python train.py --model="encoder-decoder audio transcriber" --encoder_norm="layernorm" --encoder_fused_qkv=true --encoder_inner_norm=false --encoder_moe_every=1 --encoder_slots_per_expert=2 --decoder_activation="relu" --decoder_qk_norm=true --decoder_inner_norm=false
Rows from block 6 of the audio encoder, named by matrix and row number. Each number is 128 + 32 x the weight over the matrix's rms, rounded and kept within 0 to 255. All counts start at 0.
# fc2: shared expert down (encoder.blocks.6.mlp.shared.fc2.weight, 256x256), inputs 128-255
fc2.108 [ 93  81 103 144 116 137 139 200 117 181 144  96 126 104  64 129 142 114 123 100 122  97 109  92 142  55 130 139  82 116 122 128  73 111  81 130 164 176 130 147 110 145 169 185 132 227  94 138 115  97 131 118 141 125 138 110 117 166 126 112  63 129 103 115 124 103  93 141  78 127 126 119 120 160 103 112 126  88  35 110  74  83 191  63 118 154 140  81  74 111 132  98 119 129 119 104 126 170 129  94 122 134 135 128 107 118 151 155 181 129 137 121 107 116 150 121 108 128 134 162 168 106 121 118 181 128 131 175]
fc2.109 [103 145 137 168 117 120 122 136 195  91 166 184 142  91 205 142 163 136 141 103  79 127 119 117 167 203 133 155 121 125 140 138 164 142  68 143 222  98 156 180 135 103  78 145  87 202 164 171  85 179 145 153 155 141 156 140 146 113  74  82 142 123 102 125 143 152 114 181 115 165 147 137 124 149  95 151 134 129  84 134  84 194 137 111 124 134 157 125  56 110 192 136  96 144 152 103 129 127  98 191 126 154 153 113 155 140 106 151  68 120 134 195 136 139 162 139 116 124 132 174 108 189 139 121 114 136 112 117]
fc2.110 [102 166 123 151 124 173 156 172 121 146 165 160 130  81 140 167 144 119 132 162 133 144 135 109 167 127  66 152  77 149 132 130 160 126  91 132 215 175 161 125 149  98 109 183 103 183  98 170  98 168 141 149 115 120 152 155  88 173  93 129  52  72  77  95 133  68  71 132 101 156 133 142  94 183 104  95 135 175  98 142  94 119  78 113 116 128 119  77 110 110 184  97 126 128 151 163 131  84  94 165 168 138 138 104 126 133 107 167 104 106 127 111 105 142 144 140  84  85 120 130 126 123 133 120 182 129 112 171]
fc2.111 [ 78 157 155 115  95 104  95 115 166 158 119 106 127 108 182 116 141 161 123 188 112 180 158 145  68  74 237 110 113 135 132 125 101 128  77 115  91 143 131 130 184  71 121  56 148  14 138 165 197 115 112 106  92 137 143 201 149 115 110 149 137 150 138 127 121 147 172 125 192 117 125 124  75  94 153  70 125  63  68 131 137 112 117  70 113 102 126 142  64  85 110  84 123 136 107 178 181  92 162 124 149 112 125 123 146 132 190  94  90  63 134  97 144 123 140 116 209  76 147 152 116 121 126 124  82 128 119 151]
fc2.112 [116 104 122 126 153 185  81  52 137 158 118 139 130 116  90 123 113 111 135 194  95 125 153 170 148 145 129 134 123 144 123 133  96 168 192 136  83 121 130 143 163  94 136 171 113 179  95 122 190 147 138 151 146 135 117 171 135 186 200 111 128 132 125 127 134 172 156  87 124 123 141 127 119 133 146 167 130 106 162 119 215 162 177 246 183 202 109 142  88 143 105 167  74 141 130 116 170 104 126 113  88 129 136  92 112 140 141 150 112 193 145 135  99 127  85 137 106 171 100 137 155 106 132 140 168 139 129 216]
fc2.113 [133  65 167 148 143 114 146 109 138 175 107 125 126 109 138 123 155 127 128 119  87  73  95 137 146 137 135 134 108 119 124 128 193 120  90 139 162 127 141 133 115 132 134 121 103 166 155 190 196 148 135 113 107 148 145 169  94  99 169 181  72 110 107 126 132  86 100  55 126 131 131 131 122 157 131 141 130 118 124 151  40 105 156 149 156 197 126 125 146 147 125 105 138 146 176 143 154  89 160  52 198 132 134  87 181 130 193 134 103 170 131 148 109 133 174 131 171 137 145 166 153 155 129 125 165 125 140 219]
fc2.114 [148 151 113 132 131 145 139  79 176 171 147 163 131 143 134 143 110 140 132 146 124  98 193 145 166  85 136 118  91 128 121 128 117 138 142 136 115 151 120 122  86  89  82 161 156 118 112 106 163 161 131 168 175 110 121 162 169 119 164 114 128 100 147 181 136 109 136 133 123 123 129 131 145 141 127 184 130 113  83 163 186 113 140 193 151 106 184 115  40 109 192 125 115 149 113  88 166  81 141 184 100 139 126 123  92 130 159 111 105 126 134 173 125 120  72 139 108 113  65 146 157 188 131 127 154 124 134 141]
fc2.115 [117 155 158 140  75 139 126 167  83  84 133 111 137 159 198 139  98 136 130  89 130  82 120 107 134 201  63 117 171 133 140 130 122 140 123 122 169 164 132  94 114 116  83  91  58 141 164 124 112  83 143 129 104 133 156 140 143  88  86 126  72 157 140 138 136  98 134 128 132 160 137 136 170 128 102 129 143 125  69 144 113 144  99 161 153  85 137 132  62 121 110 164 148 135  88  91  97 113 121 207 138 141 139 201 146 129 142  62 145 120 151 134 136 132 125 128 138  78 108  97 107 195 127 146  89 122 145  93]
fc2.116 [104  29 142 117 117 142 157  35  84  66 164  99 130 104 143 133 103 133 117 121 140  93  89  84 110 157 169 112  82  99 130 122 162 159 197 104 157  48  85 142 124 163  98 140  98  87 101 121 145 162 131 124 168 153 127  93  44 148 152  97  57 153 122  93 125 123 141 104 110 138 118 131 134  37  90 153 134 134 137 120 135 123 199 197 125 112 142 111 163 136 110 136 117 109 130 134 129 154 125  11 136 121 122 136  64 120 100 130  95 108 133  96  68 115 131 109 123 149  99 124 191 126 121 133 189 127 114 147]
fc2.117 [130 129 132 119 159 122  74 138  85 225 102 111 127 111  59 134 156 130 125 131 117 110 110  98 129 120 121 111 136 122 127 129  77 131 126 116  76 177 110  64 133 137 177 123 146  46 107 160 174  99 120 156 149 147 112 153 132 106 245 150 154 137 150 160 125  94 151 112 142 128 128 129 141 212 126  82 130  73 116 100 106  78 191 162  66 191 113 188 157 163 117 118 128 114 203 154 120  86 160 114 181 111 123 102 125 129 131 105 131 104 125 159 145 128 151 118 173 115 161 166 171  77 129 124 152 127 130 141]
fc2.118 [140  96 149 119 146 136 136  85 100 109 109 112 126 171 255 130 169 139 132 140  90 150 105 172 162 182 139 121 157 123 121 132 180 128 157 142  81 117 136 127 176 126 132 143 132 125 149 150 130 100 115  88 108 116 119 140 108 106 224 146 155 136 208 146 127 158 164 126 133 108 132 119 138 130 131 227 120 217 184 127 135 158  79 167 180 143  96 119 176 153 111 134  95 122 138 168 146 103 176 121 112 126 127 147 170 133 142 139 152 148 119 130 103 120 106 125 106  81 105 133 142 127 134 126 161 129 140 153]
fc2.119 [106 122 154 134 155 145 158  79 191 113 129 143 139 111 119  80 145 107 130 162 100 135 173 153 154 109 165 152 100 133 145 129 138 174  80 132 158  88 124 168 141 127 143 163 166 212 130 155 126 181 135 137 148  88 125 143 132 180 189 143 134  86  98 111 130 122  93 105 146 137 138 129 147 111 129 237 123 121 127 103 152 179 147 189 190 161 140 127 109 139 154 177 124 107 147 124 142 120 125  98 122 139 133  79 175 136 139 140  84 177 136 172 107 132 111 132 130 150 103 152 126 104 127 137 124 135 120 155]
fc2.120 [165 156  90 150 115 133 117 171 253 159 105 176 131  71 166 114 173 127 136  54 130 194 109 122 114  75 211 150 103 133 122 131 141 206 129 141  45 141 140 135 174  66 190 100  64  86  36  51 160 151 138 192 155  99 118 182 163 145 108 152  73 144 137 126 135 155 163 165 100 133 150 129  81  52 159 167 125 179 145 154 120 143 125 168 149 169 138  98 152  96 140 109 163 145  98 156 129 140  71 175 146 151 145 100  67 134 113 181  84  84 143 171 160 131 130 135 140 147 137 211 160 131 126 153 178 131 113 171]
fc2.121 [138 133 167 124  72  74 255  78 129 173 153 132 123 163 154 124  78 132 118 127 101 149 115 121  86 153 150 110 192 133 125 121  99  98 121 111 126  94 145  89 158 111 112  64 131 109 146 130 213 163 120 137 144 118 128 146 118 146 150 159 189 173 134 183 118 163 162  60 102 103 110 122 150 171 111 117 121 146 131 109 163 129 141 133 164 118 108 142 122 161 147  98 120 109 136  87 119 133 139  83 128 117 120 118 240 119 144 110 126 135 117 157  91 126 124 116  81 130 100  92 125 120 122 124 125 121 126 118]
fc2.122 [138 159 199 110 143 188 176  94  77 172  95 142 126 150  91 159  73 114 124 153 107  92 157 124 106 144 121 138  99 109 131 127  53 106 173 123  87 143 133  96 118 130 143 156 143 133 142 111 151 124 126 167 104 110 129 119 150 183 186 147 117 158 199 142 125 152 135 153  99 127 126 123 112 151 127 190 127 179 137  98 181 119 153 142 182 134  83 140 107 142 146 156 167 130 140 119 110 130 173 147 113 124 121 149 107 122 202 105 174 153 142 182 109 124  57 122 143 150 170  57 121  94 124 129 162 121 151 161]
fc2.123 [115 146 110 142 137 162 154 111 140 157 110 146 135 112 106 137 123 114 138 156 107 105 145 168 114 140 117 145 144 123 140 136 107 116 179 138 128 130 139 159 118 185 155 164 200 172 151 146  76 133 136 128 131  87 141 107 132 165 241 140  96 128 145 154 134 153 120 123 122 132 141 134 166 118 127 208 133 156 154 113 171 108 166 157 177 118 130 143 142 151 133 133 138 120  89 160 133 112 149 149 136 141 136 139 134 136 128 114 131 195 141 121 126 133 123 140 121 160 124 120 169 110 138 123 169 135 134 118]
fc2.124 [126 167 191 134 137 160 151 133 143  71  71 106 125 145  90 122 121 102 118 177  94  71 169 103 147 128 147 129 199 155 120 121 138 122 141 121 176  86  92 173 126 125 139 118 152 191 148 134 144 101 119 114 126 115 120 172 159 176  97 103 114 149 155 112 120  69 113 159 117 114 117 118 100 222 144 186 116 112 128 115 114 181  90 185 144 118 114 129  95  95 135 200 103 128 157 102 152 133 105 178 158 123 129 101 219 116 138  98 183 160 114 174 105 114 147 115 105  74  86 127 151 112 120 131 143 122 125 141]
fc2.125 [167 122 159 212 150 154 133 149 144 142 119 150 154 129  95 162 124 127 181 110 107 154 110 159  35 110  62 158 108 195 142 161 113 174 140 200 202  98 167 128  86 157 156 155 134 158  48 138 166 112 173 139 178 153 157  57  81 149 130 139  16  95 131 144 178 119 117  81 131 145 186 157 161 137 151 142 145 147 172 137  98 134 142 136 124 179 112 158 135 123 169 150 123 155 120 167 130 109 148  90  95 207 193  85 131 166 134 161 166 162 148 154 141 151 180 202 106 126 158 182 160 120 186 106 165 155 138 124]
fc2.126 [142 166  93 119 128 104 129 137 184 108 145 143 115 152 151 155 108 153 110 121 106 137 125 138 129  72 131 112  72 140 124 112 153 147 172 104 118 130 126 138 167 182 118 142 201 112  98 151 159 173 105 107 148 144 125 154 173 178 179 142 139 152 120 146 113  92 115  92 146 101 102 115 133 148 144  97 122 145 149 160 131 124 111 164  59 136 154 167 125 135 168 116 116 151 142 168 137  97 145 161 114 106 108 110 148 114 123 178 131 106  99 152 132 113 118 119  84 140 136 127 149 150 113 111 154 117 124  99]
fc2.127 [117  93 136 111 120 104 176 136 101 136  58  83 135 123  63 112 156  97 136 117 117 187 120 138  95 102 137 132 108 134 137 133  78  77  87 124  44  71 117 106  89 140 166  73  47  71  69 118 124 148 139 151 100  69 132  86 112 133 155 159 128 119 116  86 135 143  94 149  81 138 131 140  95 105 107  86 139 172 132  82 150 147 154  71 112 101  77  83 148  95 133 127 152 111 112 132 115 132 172  89 124 130 126 114 115 133 167 117  88 119 143  94 125 149  95 136  94 109 104  94 112  85 136 113 131 132 141 116]
fc2.128 [126 134 105 100 122 136 120 152  59 113  94 111 122 148 139 109  97 133 124 101 146 118  89  87 114 115 108 140 151 115 132 124 149 142 233 114 103 151 128 101 102 202 151 146 152  93 167  84  51 101 118 116 105 167 104  83 113  86 120 100 148 155 121 152 119 139 127 106 180 109 112 117 167 204 101  97 120 121 146 122 101 124 110 178  50 116 128 145 116 119  89 134 111 122 105 121  76 116 136 158 222 111 109 150  93 126  65 141 177 124 109  54 181 113 133 121 145  83 109 115 167 109 125 131 105 130 120  29]
fc2.129 [103 119 114 120 106 132  39 160 179  85 109 137 124 101 135 144  79 108 126  98 144 110 115 132 137 125 114 106   7  89 127 128 131 132 142 124 106 168  76 149 170 149 100 159 116 132  82 120 103 144 131 110 103 117 140 143 145 126 171 140  77  71 176 105 125  61  44 170 154 135 130 121 108 149 135 113 132 142 157 128 154 139  94 141 135 156 139 131 151 144 114 153 142 101 150 125 117 145 156 144 117 125 125 136  46 134 101 141 118 175 142 136 131 135  60 124 164 158 168  97  99 118 123 154 139 130 126  98]
fc2.130 [ 97 115 115 129  98 123 156 112 116 113 100 139 137 118 136 117 159 113 136 137 135 149 123 155 125 128 144 142 153 131 137 135 112 100 146 127 113 126 144 119  92 148 164 166 155 125 142 115  76 130 138 125 126  99 139  79 114 137 225 145 127 115 110 103 139  92  74 118 115 139 135 138 149 132 136 188 139 200 132 122 121 152 189 179 149 116 110 137 142 121 120 132 137 150 123 133 135  79 195 114 139 134 130 126 170 138 140 148  96 158 137 137 125 134 114 144 127 117 113 130 149 139 140 128 173 137 142 126]
fc2.131 [129 179 160 129 118 134  65 139 117 184  84 134 136 116  96 105 155 135 127 112 172  95  96 107 109 130  67 132 109 143 137 129 117 125 171 130 144 145 127 116  97 139 165 146 124 100  32 162 110  50 139 144 111 131 121 124 154 134  95 116 124 124 139 133 131  99 137 151 142 149 130 145  87 189 145  80 137  83 114 124 117 118 173  68 123 108 128 222 175 130 118  90 149 121 105 134 117  84 113 141 205 133 127 115   8 126 116 148 149  99 148 103 131 135 153 137 166 119 135 171 184 106 129 131 138 128 121  84]
fc2.132 [129 127 107 117 100 145  80 100 128  96  70 202 130 162 226 133 173 129 135 174 157 128 139 130 111 158 152 140 124 124 134 132 179 118 120 127 167 168 140 145 142 109 140 129 138 151 178  90  86 192 135 123 122 131 135 115 120 117 176 137 112 111 191 128 132  78  96 135 145 128 126 132 112 124 138 208 129 225 131 143 121 182 156 171 183 111 147 111 159 138 154 143 148 147 156 139 126 115 145 110 136 131 122 126 143 140  91 181 146 136 138 111 135 132 116 135 150 113 134 136 128 161 137 146 142 133 121  87]
fc2.133 [116 110 117 104 158  96  92 162  88 169 171 121 128 102  63 124 112 152 122 120 136 112  84 131 172  61 169 117 106 136 133 125  38 145  48 113 144 195 134 119 132 109 200 147 104 138 153 132 109 111 120 125 153 131 129  46  99  97  44 102 162 102  78 112 125 144 118 184 134 116 114 122 109 109 120  80 128  71  74 144 118 109 100 168 137  97 144 106 152  85 104 116 144 144  94 163 152 125  86 105 138 120 121 156  94 118 157 135 128 144 136 145 143 128 101 114 123  92 112 120 150 140 118 133 114 119 132 173]
fc2.134 [106 104 227 115 123 105 132 138 132  79 117 115 129 131 190 161 112 119 122  93 171 125 109  99 164 139 163 123 137 169 135 122 117 132 160 102 150 131 126  93 143  87 121 123 200 111 148 139 143 103 130 107 114 134 138 114 122 109 144 156  93 140  72 110 126  62 143 161 171 143 117 134 142 153 123 111 129 113 106 122  95 129 121 190 119  72  62 143 104 108  96 132 175 146 158 182 154 103 178 142 173 116 115 145 175 128 217  75 104 163 130 124 150 139 124 127 150  85 147 131 161 184 128 140 146 124 151 110]
fc2.135 [157 209 219  98 150  99 163 153  83 148 255  80 117 142 159 152  81 157 112 154 103 175 153 149 183 106 124 126 170 118 131 116 163 104 110 115  89 129 117  94 157  90 119 154  97  84 133 215 184 118 113 121 136 166 116 206 180 106  93 127 191 169 101 160 111 134 187  75 163 113 112 123 121 135 157  97 119 174 157 151 141 147  73 173 130 140 171 123 183 138 139  99 106 142  79 123 133  85 104 243 108 108 106 155 126 120 144  98 124 136  97 151 151 130 143 117 151  93 131 122 106 171 113 121 132 117 156 208]
fc2.136 [127 117 130 138 158 162 132 125  60 182 110 149 130 100  74 132 137 119 138 171 131  91 140 154 121  77 114 134  84 125 121 138 118  96 111 143 110 188 121 127 134 178 126  93  64 150 177 190 173 207 136 165 127 151 117 138  49 131  63 129  81  90  62  87 136  81  88  99  82 145 139 137 124  81 149 153 122  30 108 102  91 128  91 129 122 127 105 111 155 100 205  78 131 124 130 137 142 119 117  73 113 137 136 108  85 138 122 175 135 197 135 112 111 133 113 140 130 175 156 149  96 120 140 126 118 137 122 199]
fc2.137 [115 132  93 133 119 135 177 149 128 140 117 156 130  91 191 141  69 127 130 157 173 144 119 118 120 144 140 101 120 103 138 130 150 128 158 128 123 101 128 114 101 138 159  92 101 202 182  76 105 152 141 149 107 119 141  71  50 101 136 146  12 121  85 120 131  48  75  66  69 144 128 132 128 153 138 128 133 118 135 111 112  96 162 232  78  88 153  91 186 131 171  82 164 104 108 167 120 150 153 119 132 130 127 125  84 134 112 132  73  68 130  95 107 134 155 129  87 144  99 115 147 104 131 116 205 134 132 109]
fc2.138 [128 109 133 144 118 113  62 239 177  89 129 130 127 128 153 170 132 128 124  61 111 100  82  85 203 173 126 128 101 129 126 126 151 161 123 122 188 147 177 101 107 127 135 183 132  97  50 115 114  60 129 116 127 156 147 107 159 111  82 115  86 138  64 122 126 112 124 129 105 134 125 124 149 125 122 154 129 153 117 148  71 133 145  92 122 176 114 116 153 121 102 132 128 138 116 104  98 177 120 162 114 129 129 150 109 128  89 135 133 148 133 159 144 131 170 123 134 132 173 136 143 185 123 121 129 124 128 128]
fc2.139 [118 155 153 124 143 148  35 132 168  53 116 125 133 174 206  98 161 123 128 129 136 178 149 144 102  90 124 126 113 164 135 124 123  93 102 115 128 125 153 141 125 116  64 109 122  80 112 106 181  87 145  88 152 148 147 165 144 114  99  89  80 149 113 145 134  98 128 107 106 138 123 148 137  99 160  78 148 115 100 141 131 152 119 122 120  87 118 137  97 110  28 150 122 178 117  47 157  84 187 116 124 132 126 115 166 127 189 157 101 137 126 120 101 135 155 132 103  81  80 148 163 184 130 153  82 128 157 152]
fc2.140 [158 132  88 118 160 139 143 143 145 153 121 143 142 121 184 133 134 139 141 138 120 147 138 170 114  86 118 111 137 189 147 136  78 138 147 133 118 104 170 123  81 100  94 146 160 107 107 144  68  51 149 165 151  96 128  55 136  91 141 105 183 152 113 167 146 180 170 147 135 151 137 149 131  77 108 112 153 131 140 143 172  83 117 135 119 106 159  91  57 133  97  54 147 127  40 168 112 125 111 124 140 139 130 155 146 135  90 103 144  80 152 146 135 141 192 152  77 102  98 118 174 127 143 135 117 133 138  94]
fc2.141 [135  69 128 128 104  87  59 155  91 121 175 114 132 171  89  84 134 147 136 112 138 129 116 125 159 149 186 125 176 172 125 132 138  92 116 136 160 143 124 159 139  83 129 182 125 133 146 123   4  86 145  63 106 116 133  69 134 100  53  44 168 115  95  97 134 108  91 161 144 144 132 139 113  96 128  78 141  83 134 150 192 107  87  48 112 149 144 167 116 134  54 160 101 137 160  64 103 147  82  94  82 140 135 162  97 135  51 129 199  81 147 138 134 139 154 138 117  91  70  98 123 135 138 135 143 131 130  22]
fc2.142 [100 144  94 100 113 137  20 130  93 104  69  78 137  94 126  54 100  97 132 106 135 102 123  85 138 125 102 104  76 150 130 125  96  49  98 121 102  83 106 151 132  70  79 169 127 125 118 123  69 111 138 142 148  86  83 119 209  99  72  71 171 140 143 121 130 137 127 158 137 131 126 139 110  99  95  74 135  43 100  86  96 176  86  62 149 121 133  76  88 123  39 198 136 116 132   7 119 137 171 166 118 119 121  71 120 145 161  82 101 159 114 166 138 132 127 130  82  50  23 101 140  85 135 139 124 134 146 110]
fc2.143 [153  85 126 119 159 115 179 172 145 114  97 138 115 103  78 185 120 112 106 140 158 143 108 171 136  99 142 125 126 120 106 115  99 178 225 108 112 150 132 125 147 176 134 110 120 142  70  95 173 108 111 141 154 172 122 144  92 119 110 151  80 102 186  48 109 104 104 194 129 111 105 105 144 162 145 176 112 114 192 124  67 132 165 149 107 174 101 108 209 107 125  98 111 126  66 164 141 163 105 100  92 114 114 127 121  98 126 168 139 151 117  68 120  94 124 107  99 174 189 150 134 109 102 135 147 117 109 144]
fc2.144 [106 188 129 128 161  98 127 163 179  93 155 129 132 159  79 105 111 124 134 112 166 126 127 100 140 131 116 131 102 126 125 129 143 130 132 133 208  57 101 156 125 135 137 141 190 190  64 133 175  73 135 145 149 112 116  80 197 108  85 139  74  99  89 141 135  71 109 109 109 123 132 123 170 108 139 179 121 168 137 129  64 167 110  62 145 154 119  78 185 167 139 236 139 125 195  87 129 145 112 177 134 139 139 125 140 132 121 130 198  96 129 189 134 124  97 139 134 165 130 111 191 133 134 122 162 130 124 149]
fc2.145 [147 141  84 116 126 129  64  83 124  82 128 122 123 157  97 127 134 138 126 142 154 151 125 122 146 110 111 135 121 117 122 128  97 115 155 128 103 178 149 157 144  97 155 144 203 123 129  97  91 136 107 127 131 132 117 126 151 121 126 114 168 130 114 151 123 150 158 137 167  92 125 108 127 142 137 120 116 158 140 146 142 150 136 115 141 151 137 126 163 150 126 165 100 121 128 191 107 140 127 161 150 118 121 163 182 131  96 127 156 122 112 127 145 110 142 116 135  94 110 122 128 116 126 129 132 127 132 134]
fc2.146 [105 157  53 132  94  89 101 137 146 219 153 112 133 125 169 150 125 138 135 117 138 120 115 104 153 117 116 107 151 104 132 133  87  61 112 136 133 166 120 129  93 120  72 157 141 136 156 126  93 105 139  85 120 152 130 147 136  57 101 135 255 140 120 136 133 124 117 101 149 140 137 137 139  91 118  84 140  87 133 139 120  65 141  60  37  88 133 119 107 110 203  66 123 119 111 130 120  92 126 154 128 130 133 128 115 136  92  75 126 110 140 128 128 139 130 138 103 147 160 116 100 127 138 130 123 135 152 134]
fc2.147 [148 116 138 145 106 109  88 131 104 133 107 114 128 129 115  98 133 129 135  79 128 120 104 114 114 128 133 114 134 126 123 133 147 118 142 156 118 111 137 115 133 140 131 100 125  96 104 130 126 118 124 136 109 137 126 111 120 127  57 129 137 132 166  96 133 134 145 129 115 130 132 132 139  91 127  66 125  74 137 123 115 107 111  65 109 156 115 111  74 126 117 161 127 127 166  86 113 130 101  97 100 146 141 108 118 125 105 140 174  75 117 169 116 123 153 139 147 101 114  98  92 119 134 120 123 128 120  99]
fc2.148 [121 175 120 142  78 100 100 100  81 172 147  64 129 130  67 160 111 122 130 116 115 139 129 101 113 157 105 116  91 117 136 130 121 186 166 130 122 221  90  59 139 107 110 111 120 116  88 143 112 158 129 121 140 129 144 144 196 151 212 115  92  90 199 132 134  56  65 157 135 140 135 129 124 135 110  66 138 133 180 124 190 140 188 172 117 176 133 138  59 169 163 126 129 130 127 125 135  69 167 204  91 134 127  78  67 130 129 153 127 193 150 141 135 141 103 133 133 150 126 104 101 102 127 108 115 126 124  83]
fc2.149 [121 120 151 107 171  81 177 111 153 117 168 124 133 143 117 138 138 169 122 104  66 124 137 140  92 175 210 130  44 114 136 125  60 217  72 110  43 135 144 127  67  77 151  45  91  99 100  89 172 115 121 142  98 139 144 128 166  94 138 150 119 158 130 160 122 205 157 138 104 134 129 127  97 167 142 131 125 109 110 151 101 111 130 200  68 188 161 140 104  99 139  77 138 148 106 229 112 131  83 133 164 109 119 199 219 124 180  52  98 140 133 115 141 127 121 114 148  87 139 152 109 148 125 134  58 127 142 129]
fc2.150 [143  73 106 123 134 103 148 135 129 128 108 168 132  97  88 107 157 109 133 123  99 148 147 132 155 103 215 161 176 149 144 129 239 153 209 136  97  93 180 143 138 114 181 107 133 127  89 134 112 133 141 150 112  99 132  74  57 107  81 160 128  59  64 101 134  86  59 181 113 145 130 136 126 107 112 148 130 140 112 132 149 144 150 123 133 122 128  83 128 100 139 116 153 150 122 147 118 141 119  87 123 138 137  69 135 131 111 163 200 126 128  79 102 134 102 136 146 134 135 122 117 146 133 115 182 126 105 117]
fc2.151 [143 152 130  72 161 144 141 124 111 177 133 160 120 163 144 117 142 129 113 102 148  80 128 127 169 137 129 127 141 103 120 120 111 116 110 103 162 148 105 158 139 107 106 132 134 153 157 124 132 143 117 124 125 107 104 178 152 102 146 133 158 137 184 156 112 158 116 153 132 112 113 118 150 145 128 178 120 155 124 144 130 129 134 114 173 111 163 115 169 171 117 180 135 116 162 119 110 168 125 158 187  99 103 144 180 116 116 115 155 148 124 120 134 127  99 100 165 101 110 102 102 121 113 165 111 116 125  76]
fc2.152 [113 155 221 115 141  83 152 172  98 130 207 109 120 133 196 133 141 148 116 130 100 139 106 100 128 164  94 123 186 104 127 118 153  56 105 111 152 141 109  90 123 124 154 152 138 122 185 252 160  78 119 140  84 126 130 139 138 110  66 123 206 142  83 132 117 114 118 118 114 125 117 122 135 138 106  85 121 183 118 148 115 136 121 129 101 122 115 112 111 117 168  93 110 156 104 106  85  75 155 205 119 112 120 191 131 125 174 141  93 135 108 136 144 137 146 114 141 143 144 112 118 193 114 111 141 119 170 165]
fc2.153 [132 113 112 115  63 152 237  77 164 142 187 181 134 151 162 163  70 144 127 150 211 137 148 126 120 211 180 111 122 138 126 126 159  97 110 120 201  92 127 129 121 167  73  92 167 151 127  56  83 194 140 132 144 146 146 138  51 161 204  92 118 121 128 115 131  68  67  51 139 145 124 141 128 170 134 123 144 147 108 145 157  96  76 162 109  18 183  85 142 132 112 110 138 142 144 127 119 132  70  38  84 128 123 146 146 134  53 135 179  75 134  86  81 149 151 132 113 119 106  81  25 161 132 138 173 123 112  30]
fc2.154 [ 93 119 139 153 163 118  51 161 164 122 175 131 130 135 153 145  62 147 128 159 108  58 133  73 173 148  76 111  85  97 136 128 103 139  77 124 162 194  88 134  46  72 132 160 218 177 167 157 121 143 137 135 153 155 156 129 111 106 121 136  12  60  91 105 133  27  67  86 145 155 130 137 124 127 119 158 137  94  65 163  88  59 135 207 149 129 168  45 182  93 113  74 137 114  47 135 128 126 134 160 175 136 136 181  95 127 114 124  89 113 138 120 142 134 164 136 152  97 102 123 149 177 124 104 123 130 140  75]
fc2.155 [130 106  84 110  69 133 127 156 107 203 116 118 128 102 168 102 121 129 125  60  74  68 105 193  73 138 104 109  56 124 129 128  97  94 126 119  47 108  87 131 111 108  38  27  31  53 102 113 171 119 125 142 152 101 100 157 105 118 192 162 105 163 210 125 125 146 151 169  59 119 123 113  84  65 119  87 119 125 124 119 146  67  90 115 117  91 110  80  81 106 106  79 129 119  91  67 138 138  77  61 144 118 124  72 109 119 135 119  13  49 143 123 115 121 138 109 178 135 109  93  92 126 124 125  56 125 125 142]
fc2.156 [122 175 161 144 151  78 204 161  93 154  97  96 130 164 123 134 164 133 127  28 115 145  99 125 105 141  53 116 104  88 137 127  59 189  88 129  98 135 127  67 124 103 171 132 107  54 106 120 110 113 136 130 121 109 131  69 133  32 124 152  93 172 177 158 129 108 133 177 106 159 129 124 192  85  91 111 128 125 105 119  68 145 103 207  91 106 126 105 122 107  76 135 116 119 144  68 112 113 185 160 142 137 128 165 154 128 155 141  85  66 138 157 152 125 123 130 185 145 120 148 123 123 128 131  68 126 125  40]
fc2.157 [104 116 176 147 179 116  78  92 158  37 142 169 133 176 133 174  76 127 123 166 153  92 150  98 108 170  45 115  87  94 133 124  97 115 138 129 126  56  90 128  75 163 109 138 158 102  94 106  90 126 152 128 145 110 144 112 114  91 149 119  71 122 154  84 129  70 132 188 130 158 131 134 170 119 157 170 136 139  66 117  82 165 162 143 125 101 118 196 132  93 119 149 154 117  98 117 107 139 153 115 143 142 133 189  58 122 148  85  46 161 146 123 117 115 133 135 171 152 166 156 174 137 123 116  90 132 126  35]
fc2.158 [118  83 156 125  95 133 122  92 153 139  94 131 122 118 135 140 100 128 117 135 181  91 106  99 146  89 178 118 164 123 121 123 119 120 136 125 129 173 181 107  91  78 149 189 188 114  38 135 132 143 119 126 113 121 154 112 131  92 127 108  54 115 192 103 117 103 164 154 152 125 119 117 145 130 118  79 126 175 117 175 194 128 148 102 141  51 147 148 168 101 130 137 148 129 117 108 113 145 157 113 128 123 121 155  28 118 144 164 201 167 122 105 115 125  98 113 199 129 161  80 155 132 114 120 169 120 128  87]
fc2.159 [114  89  99 118 155 136 131 101 234  85 170 119 129 105 133 124 136 118 123 143  97 131 148 149 144 141 176 130  63 127 139 127 164 177  88 126 173 123 160 203 152 173 119 175 157 168 107 149 104 171 124 126 135 102 127 135 119 220 255 145 114 106 128  94 123 136 121 117 113 121 123 120 147  92 133 172 127 126 104 117 137 171 134 159 180 122 132 114 132 144 133 181 132 118 177 152 119  95 131  95 102 124 118 111 141 132  98 170  73 126 129 179 105 124  97 124 130 174 146 139 121 128 122 127 168 128 116 166]
fc2.160 [120 113 118 133 204 124 121  90 125 147 195 113 136 158  29 100 120 134 129 136  90  99 129 118 143  82 103 166  73 138 131 132  43 139  44 132 177 104 132 159  93  99 144 117 137 214  79 132  90  93 136  99 142 103 131  50 107 144 125  89 108 102  86 128 132 152  85 128  99 129 140 131 147  63 124 130 130  19  46 127 125  82  85  79 165 144 157 120 125 134  93 135 116 133 124 130 144 128  80  92 141 136 140 130 115 124 131  94 144 144 134 150 105 126 111 130 121 126 126 140 153 130 129 134  99 131 121 161]
fc2.161 [119 170 101 162 124 214 112 170  33 131 135  91 142 116 141 138 151 131 144  50  99 131  98 154 138  81  16 154 127 164 134 141 106  92 141 152 112 177 160 105 149  60 146 200 148  77 150 159  64  82 164 104 115  85 146 137 113 105 147 119 219 128  51 144 147 161 136 120 147 167 154 151 123  98  76  83 151 130  98 142 233 147 163 118  98 133 128 110  38 154 160  94 134 129 127 101 109 117 113 147 129 165 157 106 144 148 113 148  41 130 157  62 141 143 103 152 142 168 102  93 192 110 145 121 193 145 159 145]